config = dict(
    train_examples=26041,
    tokenizer='char',
    encoder_channel_attention='se',
    decoder_norm='layernorm',
    decoder_activation='gelu_tanh',
    decoder_inner_norm=False,
    decoder_cross_attention_every=1,
    decoder_tie_embeddings=False,
    precondition_frequency=50,
    max_precond_dim=1024,
    final_lr_fraction=0,
)
Rows from block 4 of the audio encoder, named by matrix and row number. Each number is 500 + 50 x the weight over its row's rms, rounded and kept within 0 to 999. All counts start at 0. Numbers have three digits each. After the name is the row's rms in percent of the matrix's.
# convs0: first depthwise width-25 conv, stride 2 (encoder.blocks.4.convs.0.weight, 192x1x25, trained with AdamW), a 25 kernel
convs0.0 160:435458454473479458467464474475474457443448422424427444440447439456459458440
convs0.1 077:501514465451466511541607587578490484448458502567554601565541515466489471486
convs0.2 106:535545564611571564594556527541471483474494463548515541523481460441457466444
convs0.3 044:536538463512455511457469549508456516506549593640561452526488507480418441479
convs0.4 096:484478526557560570528532527503515531553525509510487456432422406421413441443
convs0.5 131:461452478461473462447436419407420484479577547606522530518541533509505531479
convs0.6 149:493442420411444499513528521520528531526561576593574503461406454473480512518
convs0.7 029:508491452607454526446506517447470425564459507521457439470471508570400559466
convs0.8 087:486517552573593602557491523520478546587551582515536468546493471475503554545
convs0.9 095:448520541592603576547523459456501517457445447436433455468448468456468505494
convs0.10 085:492540524533515567533534539551596622594533577530492497481491513470446461464
convs0.11 095:441501431423472495517472499518520474484517543570548561562582571575531576561
convs0.12 092:565536488438404413460471406464450480473527526526577520543526553516559524543
convs0.13 081:479494517489489534531494482486402408396425465477501480515510465445421446409
convs0.14 069:399473537505475469440434461431433454522567600561529571518534487504505495464
convs0.15 065:520588531515441456426429434468443551488439541499506541517579537543553427530
convs0.16 069:404387412410463534543522473476485494487511495520515483464500531537498450396
convs0.17 120:470477519498483499486520550576573599567631587571508462500480499494507500510
convs0.18 065:457452493443468505492472458475478431408361459404478482481476494519565508513
convs0.19 140:543537566562555558534513472451459462435417402435454512542528543483453452477
convs0.20 099:503510482518511518549478545567607590615596546544533537495533530532505479504
convs0.21 102:484540574597580617575542510506520553513561474509498507497432494430486520507
convs0.22 068:443456535527522503383440487464498499502446489472458577584576578521564527484
convs0.23 065:466513466495494503443472445511439529559564564581506505454463389456447402501
convs0.24 106:511521561567630597579558535515540530532502463484456435470472474512508540470
convs0.25 175:493527537553561582584543508446412402430455508534540556542520502474477470472
convs0.26 134:560502507496535531523507448444478457425408470504595605585496465450467473492
convs0.27 101:432357463452492510516484512440439453479506508533543534574580498521550559520
convs0.28 096:469480467478445503440473469467440453431448426418445436458433453428443478507
convs0.29 156:580523491460485447482518581617596604544494459453488532530535501486478501495
convs0.30 073:579522497504520491515562541513495499453397427448450431486447418418439486471
convs0.31 107:502478482517485537532543561599621616572577536520500506489476513485503472478
convs0.32 105:478492425434404426407490535576595565526483447485464486461502499505526516515
convs0.33 082:504508459376433483544603593603529542518488470484470485480533527505479475517
convs0.34 076:540529543570507507464476466437404414420439469510545487480450449445530534575
convs0.35 063:500443518485496471436471408444443462378504441489466463417456432496478463488
convs0.36 082:501493470448490491455452430426454466507521539502544493598569568568581547565
convs0.37 087:490528573568571533515534548531508490444375411461515578526503498454452470485
convs0.38 177:515518521548544543545525477427436393398404414456475503512517531518508505501
convs0.39 051:410463472519512510533528530545537576502489456510484529528541608582578598490
convs0.40 112:485435454485562553617583571584582560521512477456506487498491483492504469465
convs0.41 109:485485517500498536526544496506492450492512520600618628570539480449503536560
convs0.42 092:454438474505489520485497513515487522515556605589575541473433418434421471466
convs0.43 058:503536467547602570494472431417421409492493485511552512477475421431508514498
convs0.44 098:527527553507562548571553573510566501506498451429470536534552579432483403511
convs0.45 106:458502508490523505575621601570520449450432449443446445471484516482509521513
convs0.46 060:468399485556555584554549544451437452433394452503516485503523517486512525542
convs0.47 102:520520586589534476503488490564547557567580584599520539526485468459475477515
convs0.48 152:513525513489485489482474469484475501520578614633619569525490484485487513519
convs0.49 138:498481448442450439420405409392429464476524530500480458482471488480468472476
convs0.50 106:498506501565561590555543521510567533508455445418413411421476493528492487485
convs0.51 121:495496522533567601572553540496487443447413448461514583549547543538536508548
convs0.52 163:503522538575558558547529496478469462447419408387427459512534543522505482477
convs0.53 109:430408413429448438437426453443441443444509517501462479473479517501528528500
convs0.54 059:541554516573564604590640528491477478516513504553504528520521493482489453519
convs0.55 076:460464479527503504620599566577505544494521475488501461494536497561537606541
convs0.56 085:532543550535542521505538419393449470507461417499573538490464440458511556574
convs0.57 054:613555502529526535501549562497520495454439406449483577565571516550512508536
convs0.58 078:509542604592560526575579563562541524487480454445458482485503497447460463537
convs0.59 063:582529576553539554521537577522551531568587525567552513481444438472499540497
convs0.60 085:473492475455433455459451436432504469473492437461427430448418400491487464463
convs0.61 072:577562571561525553485470437527512515539511558585563601579539507502495486494
convs0.62 134:553515493423412402433514577548518538573512479465483460469464503541577552507
convs0.63 083:516471507496480503475434444495555566506561557510520559556566553585583590545
convs0.64 078:459495517509469504496535572558470442436363410432432490472515485478498461460
convs0.65 097:534489533545557543517498420429447448396423445454513514516514490531542573572
convs0.66 082:438510581585593563567499510496469468469461473508572522554535551531518557573
convs0.67 108:467454493524529556548577558571576551529493443402405441473519526527513516518
convs0.68 101:470480471521543538575614590574499465481438427441423450488498499491504515538
convs0.69 052:499398443473473492499520508485443429399572562589536535536467488461546498550
convs0.70 153:497502503512509531536509517444480403397442398469504581572566546490456481475
convs0.71 089:568557602568569465473527483525523524555499462445400403461491521510499528483
convs0.72 071:512520537560581594539575518476472507445461467484443444448404446427501521509
convs0.73 103:483503491533533561516558527495462416437421431410463470497452432435439448486
convs0.74 075:446400416425462482542532566595542519497492437471466512532537549518509540561
convs0.75 128:517528529541553525502497445440460460460440436418431445432436463499544580560
convs0.76 141:518539543545529526520540528545543591538492420393414416463465501535536539506
convs0.77 098:494526538495529518460392380381410455517512535516501469467452510505488493522
convs0.78 089:530536541550583565583542489447412453450509545523521458427437443454521520474
convs0.79 060:456524540515497496426473423528466605570594550549511443443458447470526541501
convs0.80 092:487484499538495479472424432471443479404435425407444471486513506556522568564
convs0.81 084:608522523533491466445447473404448394447448526523560513501476465435473487523
convs0.82 063:533551594639605544491507558565540509538532493511542459472520511474490510493
convs0.83 113:519458477400433398466427519461446541493569474532499536502500522538459440418
convs0.84 084:490432475484565585550553537494535467453377399454520508512470483520554540494
convs0.85 093:424467494504517543562567516514464402407379453467468519511538478528477477457
convs0.86 055:590556494434465469437513476483520573553546580600563536528522497568534513498
convs0.87 076:483512551543547590546596545572520434443430438426440481467485501522525502506
convs0.88 097:505485480432483453492493546606633596550498466443476507461509434489506484523
convs0.89 079:557549531558524531533481493486486465456484487507581562579595577591533534557
convs0.90 037:406481503404515514507477504469501465437405424419500436445446473547499548482
convs0.91 101:506488531488466424428490486488499457440419420405440465478456459473426422488
convs0.92 084:460444442428474462462436435452480489462505531589623580538508482482504521487
convs0.93 116:509529516500436455427395410409441452496513524525544526556548541553549492490
convs0.94 130:477510545515465453478509532565548568541569525495432455402382442460484488473
convs0.95 117:485509441440463486473466464466467486486476416422463447499514475512558607619
convs0.96 085:597572520569585583529522466460416483480482525459428456451484513504495478439
convs0.97 094:444432455457496437455443444382438459440520511594486525503481488539495546469
convs0.98 143:542494467421442428482519529568581587587534484500491515477551550567572507504
convs0.99 172:467477480504500499489522551613599613577580572513522496471463472497509516520
convs0.100 063:505490514491469530490460471455465433493435414467484514494478504612612560588
convs0.101 133:562607578539463433472447441429440431478490502514517545525517548560554493479
convs0.102 101:493537525491500442424418440461463451480499549534536561577523469426433440426
convs0.103 133:549538532509554555563535497453442413440463508512505529463442412393452465496
convs0.104 055:556532522536613544459443417430486492489448467430486432526498449439441487528
convs0.105 086:552424526442490434483483495465517510584564560512507497528555498651516518536
convs0.106 101:592556552570545543493539520525524550499448413386431450492494539536503517493
convs0.107 107:529545529532534502504473480506527541587640595554544513487496509554559553546
convs0.108 083:402385406443554492522510544464548527520574488542479515575546531494490482517
convs0.109 119:502506492440426427471466450463503469458492494531579578608610520491479472473
convs0.110 074:570527561503446419453418431436452535555571573537507518553536505531508455490
convs0.111 154:497506511536553565539515504479439369367432470522521535541527510481482486550
convs0.112 072:555590555485435376411425466480533513472448487448514517516527536547528491495
convs0.113 114:480498534466476479469492545568576578539494418406410472498504515523544568577
convs0.114 134:498495502524514504476481477482450420427391378401429454497512475478491497477
convs0.115 094:427465438450499522514497462453484542590600615560511516468462480440465484499
convs0.116 113:476512511540573572525473460494495476437417403428419445423445461507494481489
convs0.117 041:544486533460496430435390566481501493424473511444520487528538520537502611571
convs0.118 082:509566567598619572565543556574528522484493497476475485485468497511464437478
convs0.119 060:481500445492452424532483557549533517573512488472416449410421416438522521522
convs0.120 089:433401390494456503511541549513451452461461475506468456426426449452484511546
convs0.121 091:501538504511425457476541553581472442396390492564558559509514520509533509542
convs0.122 113:532555488462457453437428459443464464467438473486505515560590595566540558506
convs0.123 092:489501524513497497464446454478465423403399447494494503501476442438431429413
convs0.124 133:538556602576552558531483469450418410423457454444461481519503486514518497513
convs0.125 042:575465516547506497515401426440479501490500531546486472473539516581541601593
convs0.126 082:526538513525505495527530558538551510512473433380386430479476521552572553480
convs0.127 103:456528496527528474461453481517488452436470461344429459527575553547508466528
convs0.128 052:525457481503528545504509530505607575549514438403440525590559421473503498503
convs0.129 042:509450458481481517449495451461480449557517511512473437454406415403539446583
convs0.130 066:532618568560509453445436486454505477421438454477541537483513461454432448503
convs0.131 051:490542499508449488456462516413371455481469468490459421439459480460452450428
convs0.132 104:547531511508464475445439460473521558514494407390382465538568534510513489479
convs0.133 095:457501527543505402417413471523530482461486515585557592595505504485494493464
convs0.134 071:515508526533541515476486576500502448392398411465446458450483586509500528546
convs0.135 105:476493507511564593576595514507559534536464447458436427445461420479480492479
convs0.136 051:581628527547512566505554571536493497489482543502484495475406455474436445466
convs0.137 134:554508481453449425450384411435468542559578520474498532555522459477506520509
convs0.138 106:491485482528530536553518478464493463445398489526598578616564534539537518472
convs0.139 055:519538532508534552542515499544577533594507515563501398440453451433510566563
convs0.140 042:397422482467497496443471470518541539525546507529482484386435521563545562566
convs0.141 098:470461463483472546559530498538565572530537544581593593566539554553522492496
convs0.142 052:416491517473555528515490518510462446465549570624593530514446429540521533530
convs0.143 069:440427495529561533519532597514598549536499497477479516541565511590563539553
convs0.144 078:524538500462438438428475507505513503472420386390409488516545512535479524510
convs0.145 094:511525515550542485475519535549589574615591595559514533516515535493530497467
convs0.146 113:465440467487457450431482428467492517527637507440521548517530478499531592557
convs0.147 138:505527498508514499504517499477490524570578575496447372401434482500536569560
convs0.148 102:490485484488460423423444490589625583560526492505528552505509546524522548534
convs0.149 128:571580595570546553528538539509508507547529527561555575562552526533531552517
convs0.150 114:477489496482497490515491481408412386432442459459539540576559540541533549532
convs0.151 056:489445488442501439509456515562512530566554504556488566546606543591551463448
convs0.152 053:489435513450487510407502485424485442506576592565561520418517515509461574492
convs0.153 103:531545567585589611607564555514487483470510507512540508488502486517543511552
convs0.154 179:538530517495478481470516522549566540496425387373414440471487520510524525527
convs0.155 058:539518501515461477475445456493538536483441412396382420496449492490530489440
convs0.156 079:536530517521491507481474498473460436477503468439435467500471505463443377356
convs0.157 119:552529552614577574571596550577518536495495459473473464478474488491469485474
convs0.158 065:496445474495494464532478489433422429425388428509476426521522474471445458442
convs0.159 112:454404437438446497504505505546544553558563578566541492479479495530589556530
convs0.160 188:484523547545542503492451420411398443449506492529530550567577559549539524499
convs0.161 061:464438485517513521511463543570593599586594559524547499450446478521497505523
convs0.162 147:510550557544520473444464466509510567555590552489452392411437461505492543508
convs0.163 162:526521533527498521547558571582589583528507448401428447495524542545527489481
convs0.164 046:505504504493522539430428431514515523515470530508569505642561586505564514544
convs0.165 088:453551531527590520484489471451469456481505575585576528436445415430517495460
convs0.166 095:549489558549549573558511506465449443452443468409427416454446492535512541527
convs0.167 054:455562502532494534607554587509514536484437483531562498591582549558512518518
convs0.168 078:421445499530508509520519505488563521599560560586593569546568494495521543508
convs0.169 081:523423439421473538539501496503528572598518562533512435387462454476505505493
convs0.170 115:525552509501478521528558522469491457403387394416447493482492530542563502514
convs0.171 180:522513525520540550502499551548540503438395372408452492507554559512509484466
convs0.172 079:509504482441431491469496555572569559526464475425437447450434431410481468486
convs0.173 044:485450476458464544563503496583584529463427465436398451429478536529492449484
convs0.174 054:623559512462494565514500510564545492524424469512586577517460476454556517553
convs0.175 075:514526468448462486519517481525546552470398376397450534520548503542525537551
convs0.176 058:540502513575561578593580559552515544519489500538439548523574526527537531563
convs0.177 126:489489485525506537555576574544510433413399433425441452502511500481450461465
convs0.178 071:539486542515602564557530504454492556501556538553515541494538456420495437392
convs0.179 095:522503462475523516555480522449482507523553551636599583578535522470533468481
convs0.180 106:532556509530486473514532604531477493463427437446501541583587570519465428460
convs0.181 098:451515526552562563537577584577605560535464438453463481534514510511536524493
convs0.182 137:565589562530545522461458474462446437444430432415432445454489521514507487516
convs0.183 063:587549517428473468475461535502515526508521553610604542552578514516545505457
convs0.184 084:506511534484505482498412422439459460455513617607595495486499524476524460497
convs0.185 052:475466518570497565556542531581602515561570581551533444498517459495450538485
convs0.186 100:511476501471476463485494519509541588611571579582557560563530538543534548517
convs0.187 109:486485466480478477495555550568554537534579588535509457411437418459456461447
convs0.188 207:516552525563544554532553556504488481494469422383396407475498499524513518520
convs0.189 059:589555575531522466428427449496501503523457457538522474559538574559506477406
convs0.190 060:513503520464423464435539519484431416391437467545529496494512466463459438416
convs0.191 060:458528557591560540557469497497418502448444444426546544552548583534515518481