{
  "n_mels": 40,
  "vocab_size": 32,
  "encoder_channel_attention": "se",
  "encoder_widths": [192, 240, 288],
  "decoder_inner_norm": false,
  "decoder_cross_attention_every": 1,
  "decoder_tie_embeddings": false,
  "lr": 0.0017,
  "max_precond_dim": 1024,
  "epochs": 7.4
}
Rows from block 3 of the audio encoder of a small encoder-decoder audio transcriber, named by matrix and row number. Rows with one number belong to one channel. Each number is 128 + 24 x the weight over its row's rms, rounded and kept within 0 to 255. All counts start at 0. After the name is the row's rms in percent of the matrix's.
After each channel's rows are labels from the 100 clips, of 14976, where the channel reaches its highest value: "responds to" is what is common among them. Only what is clearly more common there than usual is listed. The data: short read English sentences (LibriTTS-R).
# convs1: first pointwise conv (encoder.blocks.3.convs.1.weight, 192x192x1), inputs 0-95
# convs3: second pointwise conv (encoder.blocks.3.convs.3.weight, 192x192x1, transposed), outputs 0-95

convs1.82 103 [127 133 134 164 116 136 140 109 114 121 167 122 123 115 153 166 134  77 113 118 134 139 112 130 126 135  98 106 104 103 156 121 146 121 118 113 144 149 139 154 107 113 154 133 145 130 150 127 125 113 147 172 102  75 102 129 141 106 140 137 133 133 161 151 145 144 106  63 164 186 115 145 131 127 115 113 125 157 153 120 118 167 148 185 118 106 167 142  93 103 156 115 112  78  90 146]
convs3.82 101 [ 91 105 134 112 104 167 137 126 144 127  72 169 135 122 124 105 110 142 106 147 114 161 146 140 169 117 111 113 143  96 104 154 131  99 115 114  71 137 170 160 123 140 147 155 119  98 152 138 163  92 121 138 136 115  82 122 133 101 128 149  93 136 107 140 124  93 119 126  79 104 130 143 145 137 160 152 181 148 141 145 153 135 105 124 147 128 171 123 146 154 118 135 100 147 135 136]
responds to: voice: male

convs1.169 090 [161 108  80 137 210 124 153 141 148 176 103 104 114  82 162  78 101  90 139 132 136 115 123 154 136 151 103 156 118 106 131  99 135 122 111 142 153 154 132 144 126 128 139 124 129  98 118 162 121 147 120 184 130 152 179 119 127 188 175 134  94 126 144 199 150 127 103  97 130 156 152 122 154 166 135 114 144 147  67 114 108 112 123 117 115 113 107 134 144 150 156 149 111 121 113 131]
convs3.169 088 [138  97  96 122 114 155 117 144 136 117 137 159  86  94 142  96 122 118 115 104 154  99 118 113 163 150 129 149 145 168 121 113 138 150 101 123 128 168 146 117 149 121 114 110 142  93  94  81  73 174 123 108 152 116 152  89 127 126 136 148 113 127 134 205 160 115 133 155 147 137 127  97  94  87 101 121 118 122 131 126 128 126 163 141 106 147 162  91 137 115 116 122 102 124 124  97]
responds to: the word "he"

convs1.24 089 [150 161 154 167 152  97 148 180 142 139 169 112 123 141 141  98 124 115 101  91 101 123 124 145  94  98 141 153 102 148 161 118 105 122  76 135 137 158  94 164 134 143 119 112 137 144 117 146 128 160 130 107 103 128 163 174 124 120 116 105 160 112 112 107 155 177 124 153 182 128 121  81  96 128  84 126  90 104 156 107 140 124 144 139  89 152  98 154 127 137 154  51  96 124 141 151]
convs3.24 096 [ 79 108 140 180 149 133 150 109 121 137 112 146 144 153  99 119 119 131 168  95 138 142  89 154 139  96 159 129 130 159 182 139 130 118 167 156 164 109 135 109 106 126 144 111 185 114 118  95 165 140 104 155  99 130 149 137  87 141 132 170 137 114 130 105 161 217 122 123 139 140 123 127 103 134 100 150 123 188 154 159 140 116 116 159  98 125 126 136 137 109 103 106 149 148 126 175]
responds to: the word "he"; the word "said"

convs1.147 109 [125 114 154 113 147 163  98 122 125 158  86  94 119 130  86 122 124 150 132  78 142 126 132 164 107 114 151 143 120 141 164 141 124 159 126 140 123 143 150 124 164 135 142 130 113 133 143 149 171 165  96 145 112 132 125 129 107 125 158 121 106 101 124 154 105 127 112 106 130 123 119 101 142 159 142  95  98 109 203 100 132 130 143 132 157 182 144 126 115 112 114  31 119 117 103 152]
convs3.147 117 [ 96 138 133 122 143 105 116 163 129 132 123 118  99 148 133 124 134 104 170 149 120 132  87 136 126 116 129 153  98 120  96 114 133 138 103 138 123 122 100 149 146 132 112 133  77 143 141 116 124 111 102 116 117 105 127 176 146 114 102 139  84 117 100 191 111 119 155  82 145 127  97 124 162 109 127 139 145 114 134  82 162 122 166 100 106 162 139 126 136 157 114 110 118  78 127 194]
responds to: the word "was"; the word "he"

convs1.135 096 [134 125  93 139 120  42 127 143 119 151 150 127 120 130 117 172 123 136 149 136 163 143 115 144 105 189 144 101 152 155 135 135 172 122 154  95 152 164 164 146  97 140 139 105 131  90 127 128 164 114 132 101 108 125 133 151 147 114 143 146 121 113 154  97 113 122 116 104 157 162 122 113 130 128  96 145 111 118 153 144 153 126 113 138 140 148 117 125 130 128 138 111 113 123 167 120]
convs3.135 109 [160 127 143 138 160  97 134 119 102 158 140 140 112 127 144 123 131 164 112 129 124 113 146 123 144  77 144 147 141 151 136 105 106 146 135 170 116  87 129 114  81 121 124 128 148 176 128 154  79 112 170 128 114 150 157 129 159 117 127 107 144 111 132 122 102 177 121 138 115 128 152 149 126 110 142  68 153 135 121 154 151 146 108 123 115 159 120  62  82 108 123 134 130 148 125 101]
responds to: voice: female

convs1.123 125 [116 135 123 139 152 122 130 112 121 122  89 180 112 104 161  94 108 136 145  83 116 102 145  88 137 122 119  72 133 131  90 109 108 143 140 195 120 120 135 144 117 123 145 138 119 140 137 176 109 148 134 124  92 153  97  64  72 136 144 135 141 140  75 108 112 145 153 133 126 144 131 154 136 124 133 120 155 131 151 156 139 127 109 154 136  83 121 137 122 121 125 202 150 103 147 127]
convs3.123 106 [148 155 123 127 108  79 123 146 165 125 129 144 167 105 140 136 171 154 138  46 125 106 121  80 150 122 144 105 108 128 179  98 128  98  86 142  89  95 108 135 102 137 125 132 183 138 122 111 159 115  84 130 123 121  91 109 132 143  81 101 123 147 102 108 134  84 169 118 153 143 157 127 116 131 127 133  98 110 129 142 115 123 111 158 149 138 109 152 116 134 147 131  83 136 129 122]
responds to: voice: male

convs1.139 076 [129 166 133 127 141 106 144 161 144 112  91 167 161 125 138 176 141 122 140 152 143 152 133 117 131 119 126  90 123 121 153 136 165 142 107 101 124 132 149 118 123 125 161 115 150 156 161 151 158 113 155 122 188  59 121 128 123 120 109 157 158 110 128 122 150 119 150  97 146 111 103 125 141 115 161 181 121  95 109  96 176  83  66 109 111 120 117 144 118 122 124 115  96  96  74 127]
convs3.139 078 [100 122 120 119 110  87 106 123 145 127 159 133 110 138 118 130 116 139 120 153 125 131 144 144  88 136 128 117 125 140  99 118 112  81 115 121 117 108 131 109 158 136 131  67  98 136 142 103 171 145 126 105 131 108 109 168 119 170 151 154 119 165 158 161 129 166 108 120 137 149 130 149 101 153 134 155 156 123 160 134 156 105 125 106 151  89  90 138 157 146 157 151 202 125  83 179]
responds to: voice: female

convs1.4 072 [ 85  35 133 105 111 128 127 153 105 139 102 149 146 138 110 126 147 135  99 154 134 112 128 150 151 158 127 114 144  92 167 119 119 164 116 142 136 128 144 128 150 117 137 137 160 126 132 125 131 156  66 140 123  96  82 112 127 139  55 136 162 129  92 126 131 164 115 132 130 149 124 131 138 152  98 109 175 118 145 134 156 100 100 145 104 121 130 107 146 116 117 131 136 159 175 129]
convs3.4 078 [150 169 111 151 115 143 145 104 150 137 128  98 132 152 128 123  70 121 101 176 180 107 113 109 127 213 144 109 106 133  97 152 154 148 106 155 177 109 135 167 134 138 121 114 157 133 132 121 149 127 120 133 100 135 128  99  96 127 165 128 147 162 115 117 141 142 115 117 127 134 113 125 161 143 111 110 114 103 150  84 187  78 143 118 151 139 113 145 149  75 126 138 129 131 115 144]
responds to: voice: female

convs1.36 090 [122 130 119 139  71 136 110 101 158 189 133 110 167  99 115 169 148  92 116 152 122 129 101 128 120 147 150 129 164 151 142 121 138 136 121 129 138 161 120 114 109  91  98 109 150 124 158 106  64  91 119 130 113 160 156 113 141 138 137 115  82 107 170 152  95 118 112  99 147 120 141 148 116 100 125 149 146 134 166 135 110 108 128 152 114  91 125 133 123 143 140 116 129 143 104 168]
convs3.36 099 [101 147  94 148 163 142 108 112 132 114 106 150 113  95 124 102 127 117 159 131  79 139 133 135 132 109  91 135  90 141 121 139 135 164 134 118 133 127 101 129 117 122 109 114 137 128 118  92 148 134 132 120 144 146 101 134  61 123 137 144 134 151 173 155 124  99 157 109 141 111 140 144 122 168 135 201 116 164 161 175 138 150 153  88 108 149 116  82 142 133 132 164 136 154 133 174]
responds to: voice: male

convs1.87 085 [152 141  86 106 107  79 130 150 124 133 122 128 151 124 140 170 144 136 115 141 114 152 112  71 130 170 117 108 143 129 128 133 136 155 135 172 159 118 152 151 179 156 109 139 142 155 125  94  72 159 137 132 136 133  93 147 120 151 174 162 184  92 163 126 152 130 112 122 117 118 128 113 113 169 148 154 170 167 174 118 141 122  74 159 149 117 116 148 122 132 116 131 158 112 108 112]
convs3.87 082 [121 142 128 140 109 152 141 133 140 120 139 124 129 154 141 161 118 142 101 144 131 109 108 150 143 108 157 102 124 157 138  94  96 126 157 138  92  92 135 156 102 136 124 123 132 125 153 137 181 123 157 135 133 165 144 142 150  94 121 160 148 123  92 142 133  90 186 154 132 101 119 135 133 125 160 135 133 100 131  82 131 145 112 116 147  85 154 116 180 136 138 146 154 129 148 198]
responds to: the word "him"

convs1.21 101 [104  74 141 148 144 157 129 125 112 141 152 136 126 145 120 114 122 130  99 128 143 134 118 120 159  88  88 117 138 167  90 182 117 118 108 149 125 121 122 141  90 129 137 122 148 114 114 130 105 121 118 136 197 118 176 105 138 105 138 131 159 122 148 152 137 106 133 128 150 103 169 121 112 124 123 130 114 147 123  94 119 118 120 120 118 102 128 111  99 167 140 144 135 165 141 124]
convs3.21 103 [ 84 162 138 101 121 107 117 172 134 170  82 156 115  82 141 118 123 142 142 130  98 111 122 107 125  93 148 136 147  95 128  83 117  92  77 121 115  54 124 130 144 111 145 137 106 152 102 138 125  92 143 160 140 124 113 149 153 122 149 137 120 146 108 120 141  84 139  81 138 151 127 117 151 129  85 129 113 145  97 110 158 134 134  97 155 130 128 139 117  97 142 187  91  93 140 112]
responds to: the word "be"

convs1.143 087 [104 138 140 119 124 143 104 136 123 113 150 118 144 129 128 115 107 121 127  85 122 159 111 104 149 110 100 162 108 104 140  92 143  95 101 107  93  91  95 113 168 117 165 148 106 174 104 158  93 113 151 141 142 182  75 136 103 123 130 110 143 123 135 109 113 124 131 153  95 153 152 136 142 145 118 130 135 101  83 130 130 121 122 109 142 144  88 146 117 124 113 161 112 113 152  86]
convs3.143 098 [122 170 102  94 102 119 109 141 127 104 107 136 154 117 126  96 134 107 130 138 154 116 105 153  88  79 126  87 133 111 104 134 103 139 131 126 156 153 141 144 138 164 117 154 171 146 137 114 105 113 163  92 108 124 115 108 113 155 140 156 163 107 190 149  90 140 154 117 100 131 116 156 122  97 112 106 126 152 132 186 120  81 128  97 143  99 117 125 101 152 128 108  87 111 123  83]
responds to: voice: female

convs1.75 083 [184 165 136 149 120 132 148 136 133 102  88 109 117 164 104 148 113 131 127 111 210 128  92 140 118 168 125 133 154 124 171 113 135 142 132  86 134 166 128 130 127 155 129 116 123 124 129 149 127 121  98 126 106  88 171 101 126 117 126 136 116 131 107 101 121 166 130  96 129 146 151  99 108 147 128 114 125 141 144 142 136 137  91 168 169  95 102 159 114  97 164 115 164 113 160 119]
convs3.75 099 [ 78 144 135  90 101 159 118  90 120 148 147 145 109 129 174 117 143 148 117 133 100 117 132 146 165 116 116 157 139 116 109 154 156 137 145 123 126 138 136 109 135 117 133  98 107 119 124 109 255 155 118  62 135 134 167 122 105  96 132 106 103 168 103 115 117 106 105 127 132 128 125 128  86 157 132 105 117 116 108 107 150 103 127  98 128 142 111 138 140 103 125 150 113 125 139 193]
responds to: voice: female

convs1.113 087 [ 75 116 116 139 162 137 141 131 109 102  87 104 153 131 136 144 173 155 108 121 116 130 139 149 159 162 124 121 129 101 147 101 178 148 129 140 171 125 128 140  68 109 123 154  84 105 116 127  77 120 129 111  96 122 129 120 141 163 121 137 135  92 133 158 140 122 117 106 115 153 164 151 129 140 140 106 132 125 107 140 154 128 112 134  87 102 110  85 145 141 135 178 138 158 118  80]
convs3.113 086 [154 129 138 111 111 168 128 115 116  77 146 109 139 111 130 129 106 117 116 122  75 140 129  90 144  97 150 144 141 166 149 114 123 130 138 130 177 136 105 134  87 122 124 136 135 139 111 129 129 128 121 171 119 134  95 110 145 119 135 106 122 123 127  82 112 159 194 112  90 139 109 129 138 142 171 136 132 121 162 175 157 140 151 112 167 118 172 116 137 103 149 147 184 174 131  92]
responds to: voice: female

convs1.95 114 [113 114 129 122 127  77 126 111 174 139 118 137 109 122 111 124 120 144 114 136 117 157 136 115 137 173 154  15 159 139 121 172 121 159 138 124 143 123 128  80 137 123 105  92 126 117 158 107  89  73 130 104 150 137 156 119  82 146  65 128 123 135 138 127 126 120 154 123 109 127 139 147 130 152 113 113 149 118 146 166 106 150 135 170 147  98 124  89  92 126 104 196 109 114  86 122]
convs3.95 107 [118 143 125 164 111 121 134 114 141  65 177 120 157 137 100 148 102 136 123 142 113 144 125 124 120 117 123 120 129 167 111 109 138  93  75  71 118 128 110 128 102 128 113 151  92 135 164 103 135 140 129 145 136 170 151 172 140  92 143 120  87 102 110 131  98 123 102 137  95 185  87 125 145 111 159 157 132 134 106 124 135 118 112 149 150 100 115 149 109 140 122 125 128 101 122 165]
responds to: the word "was"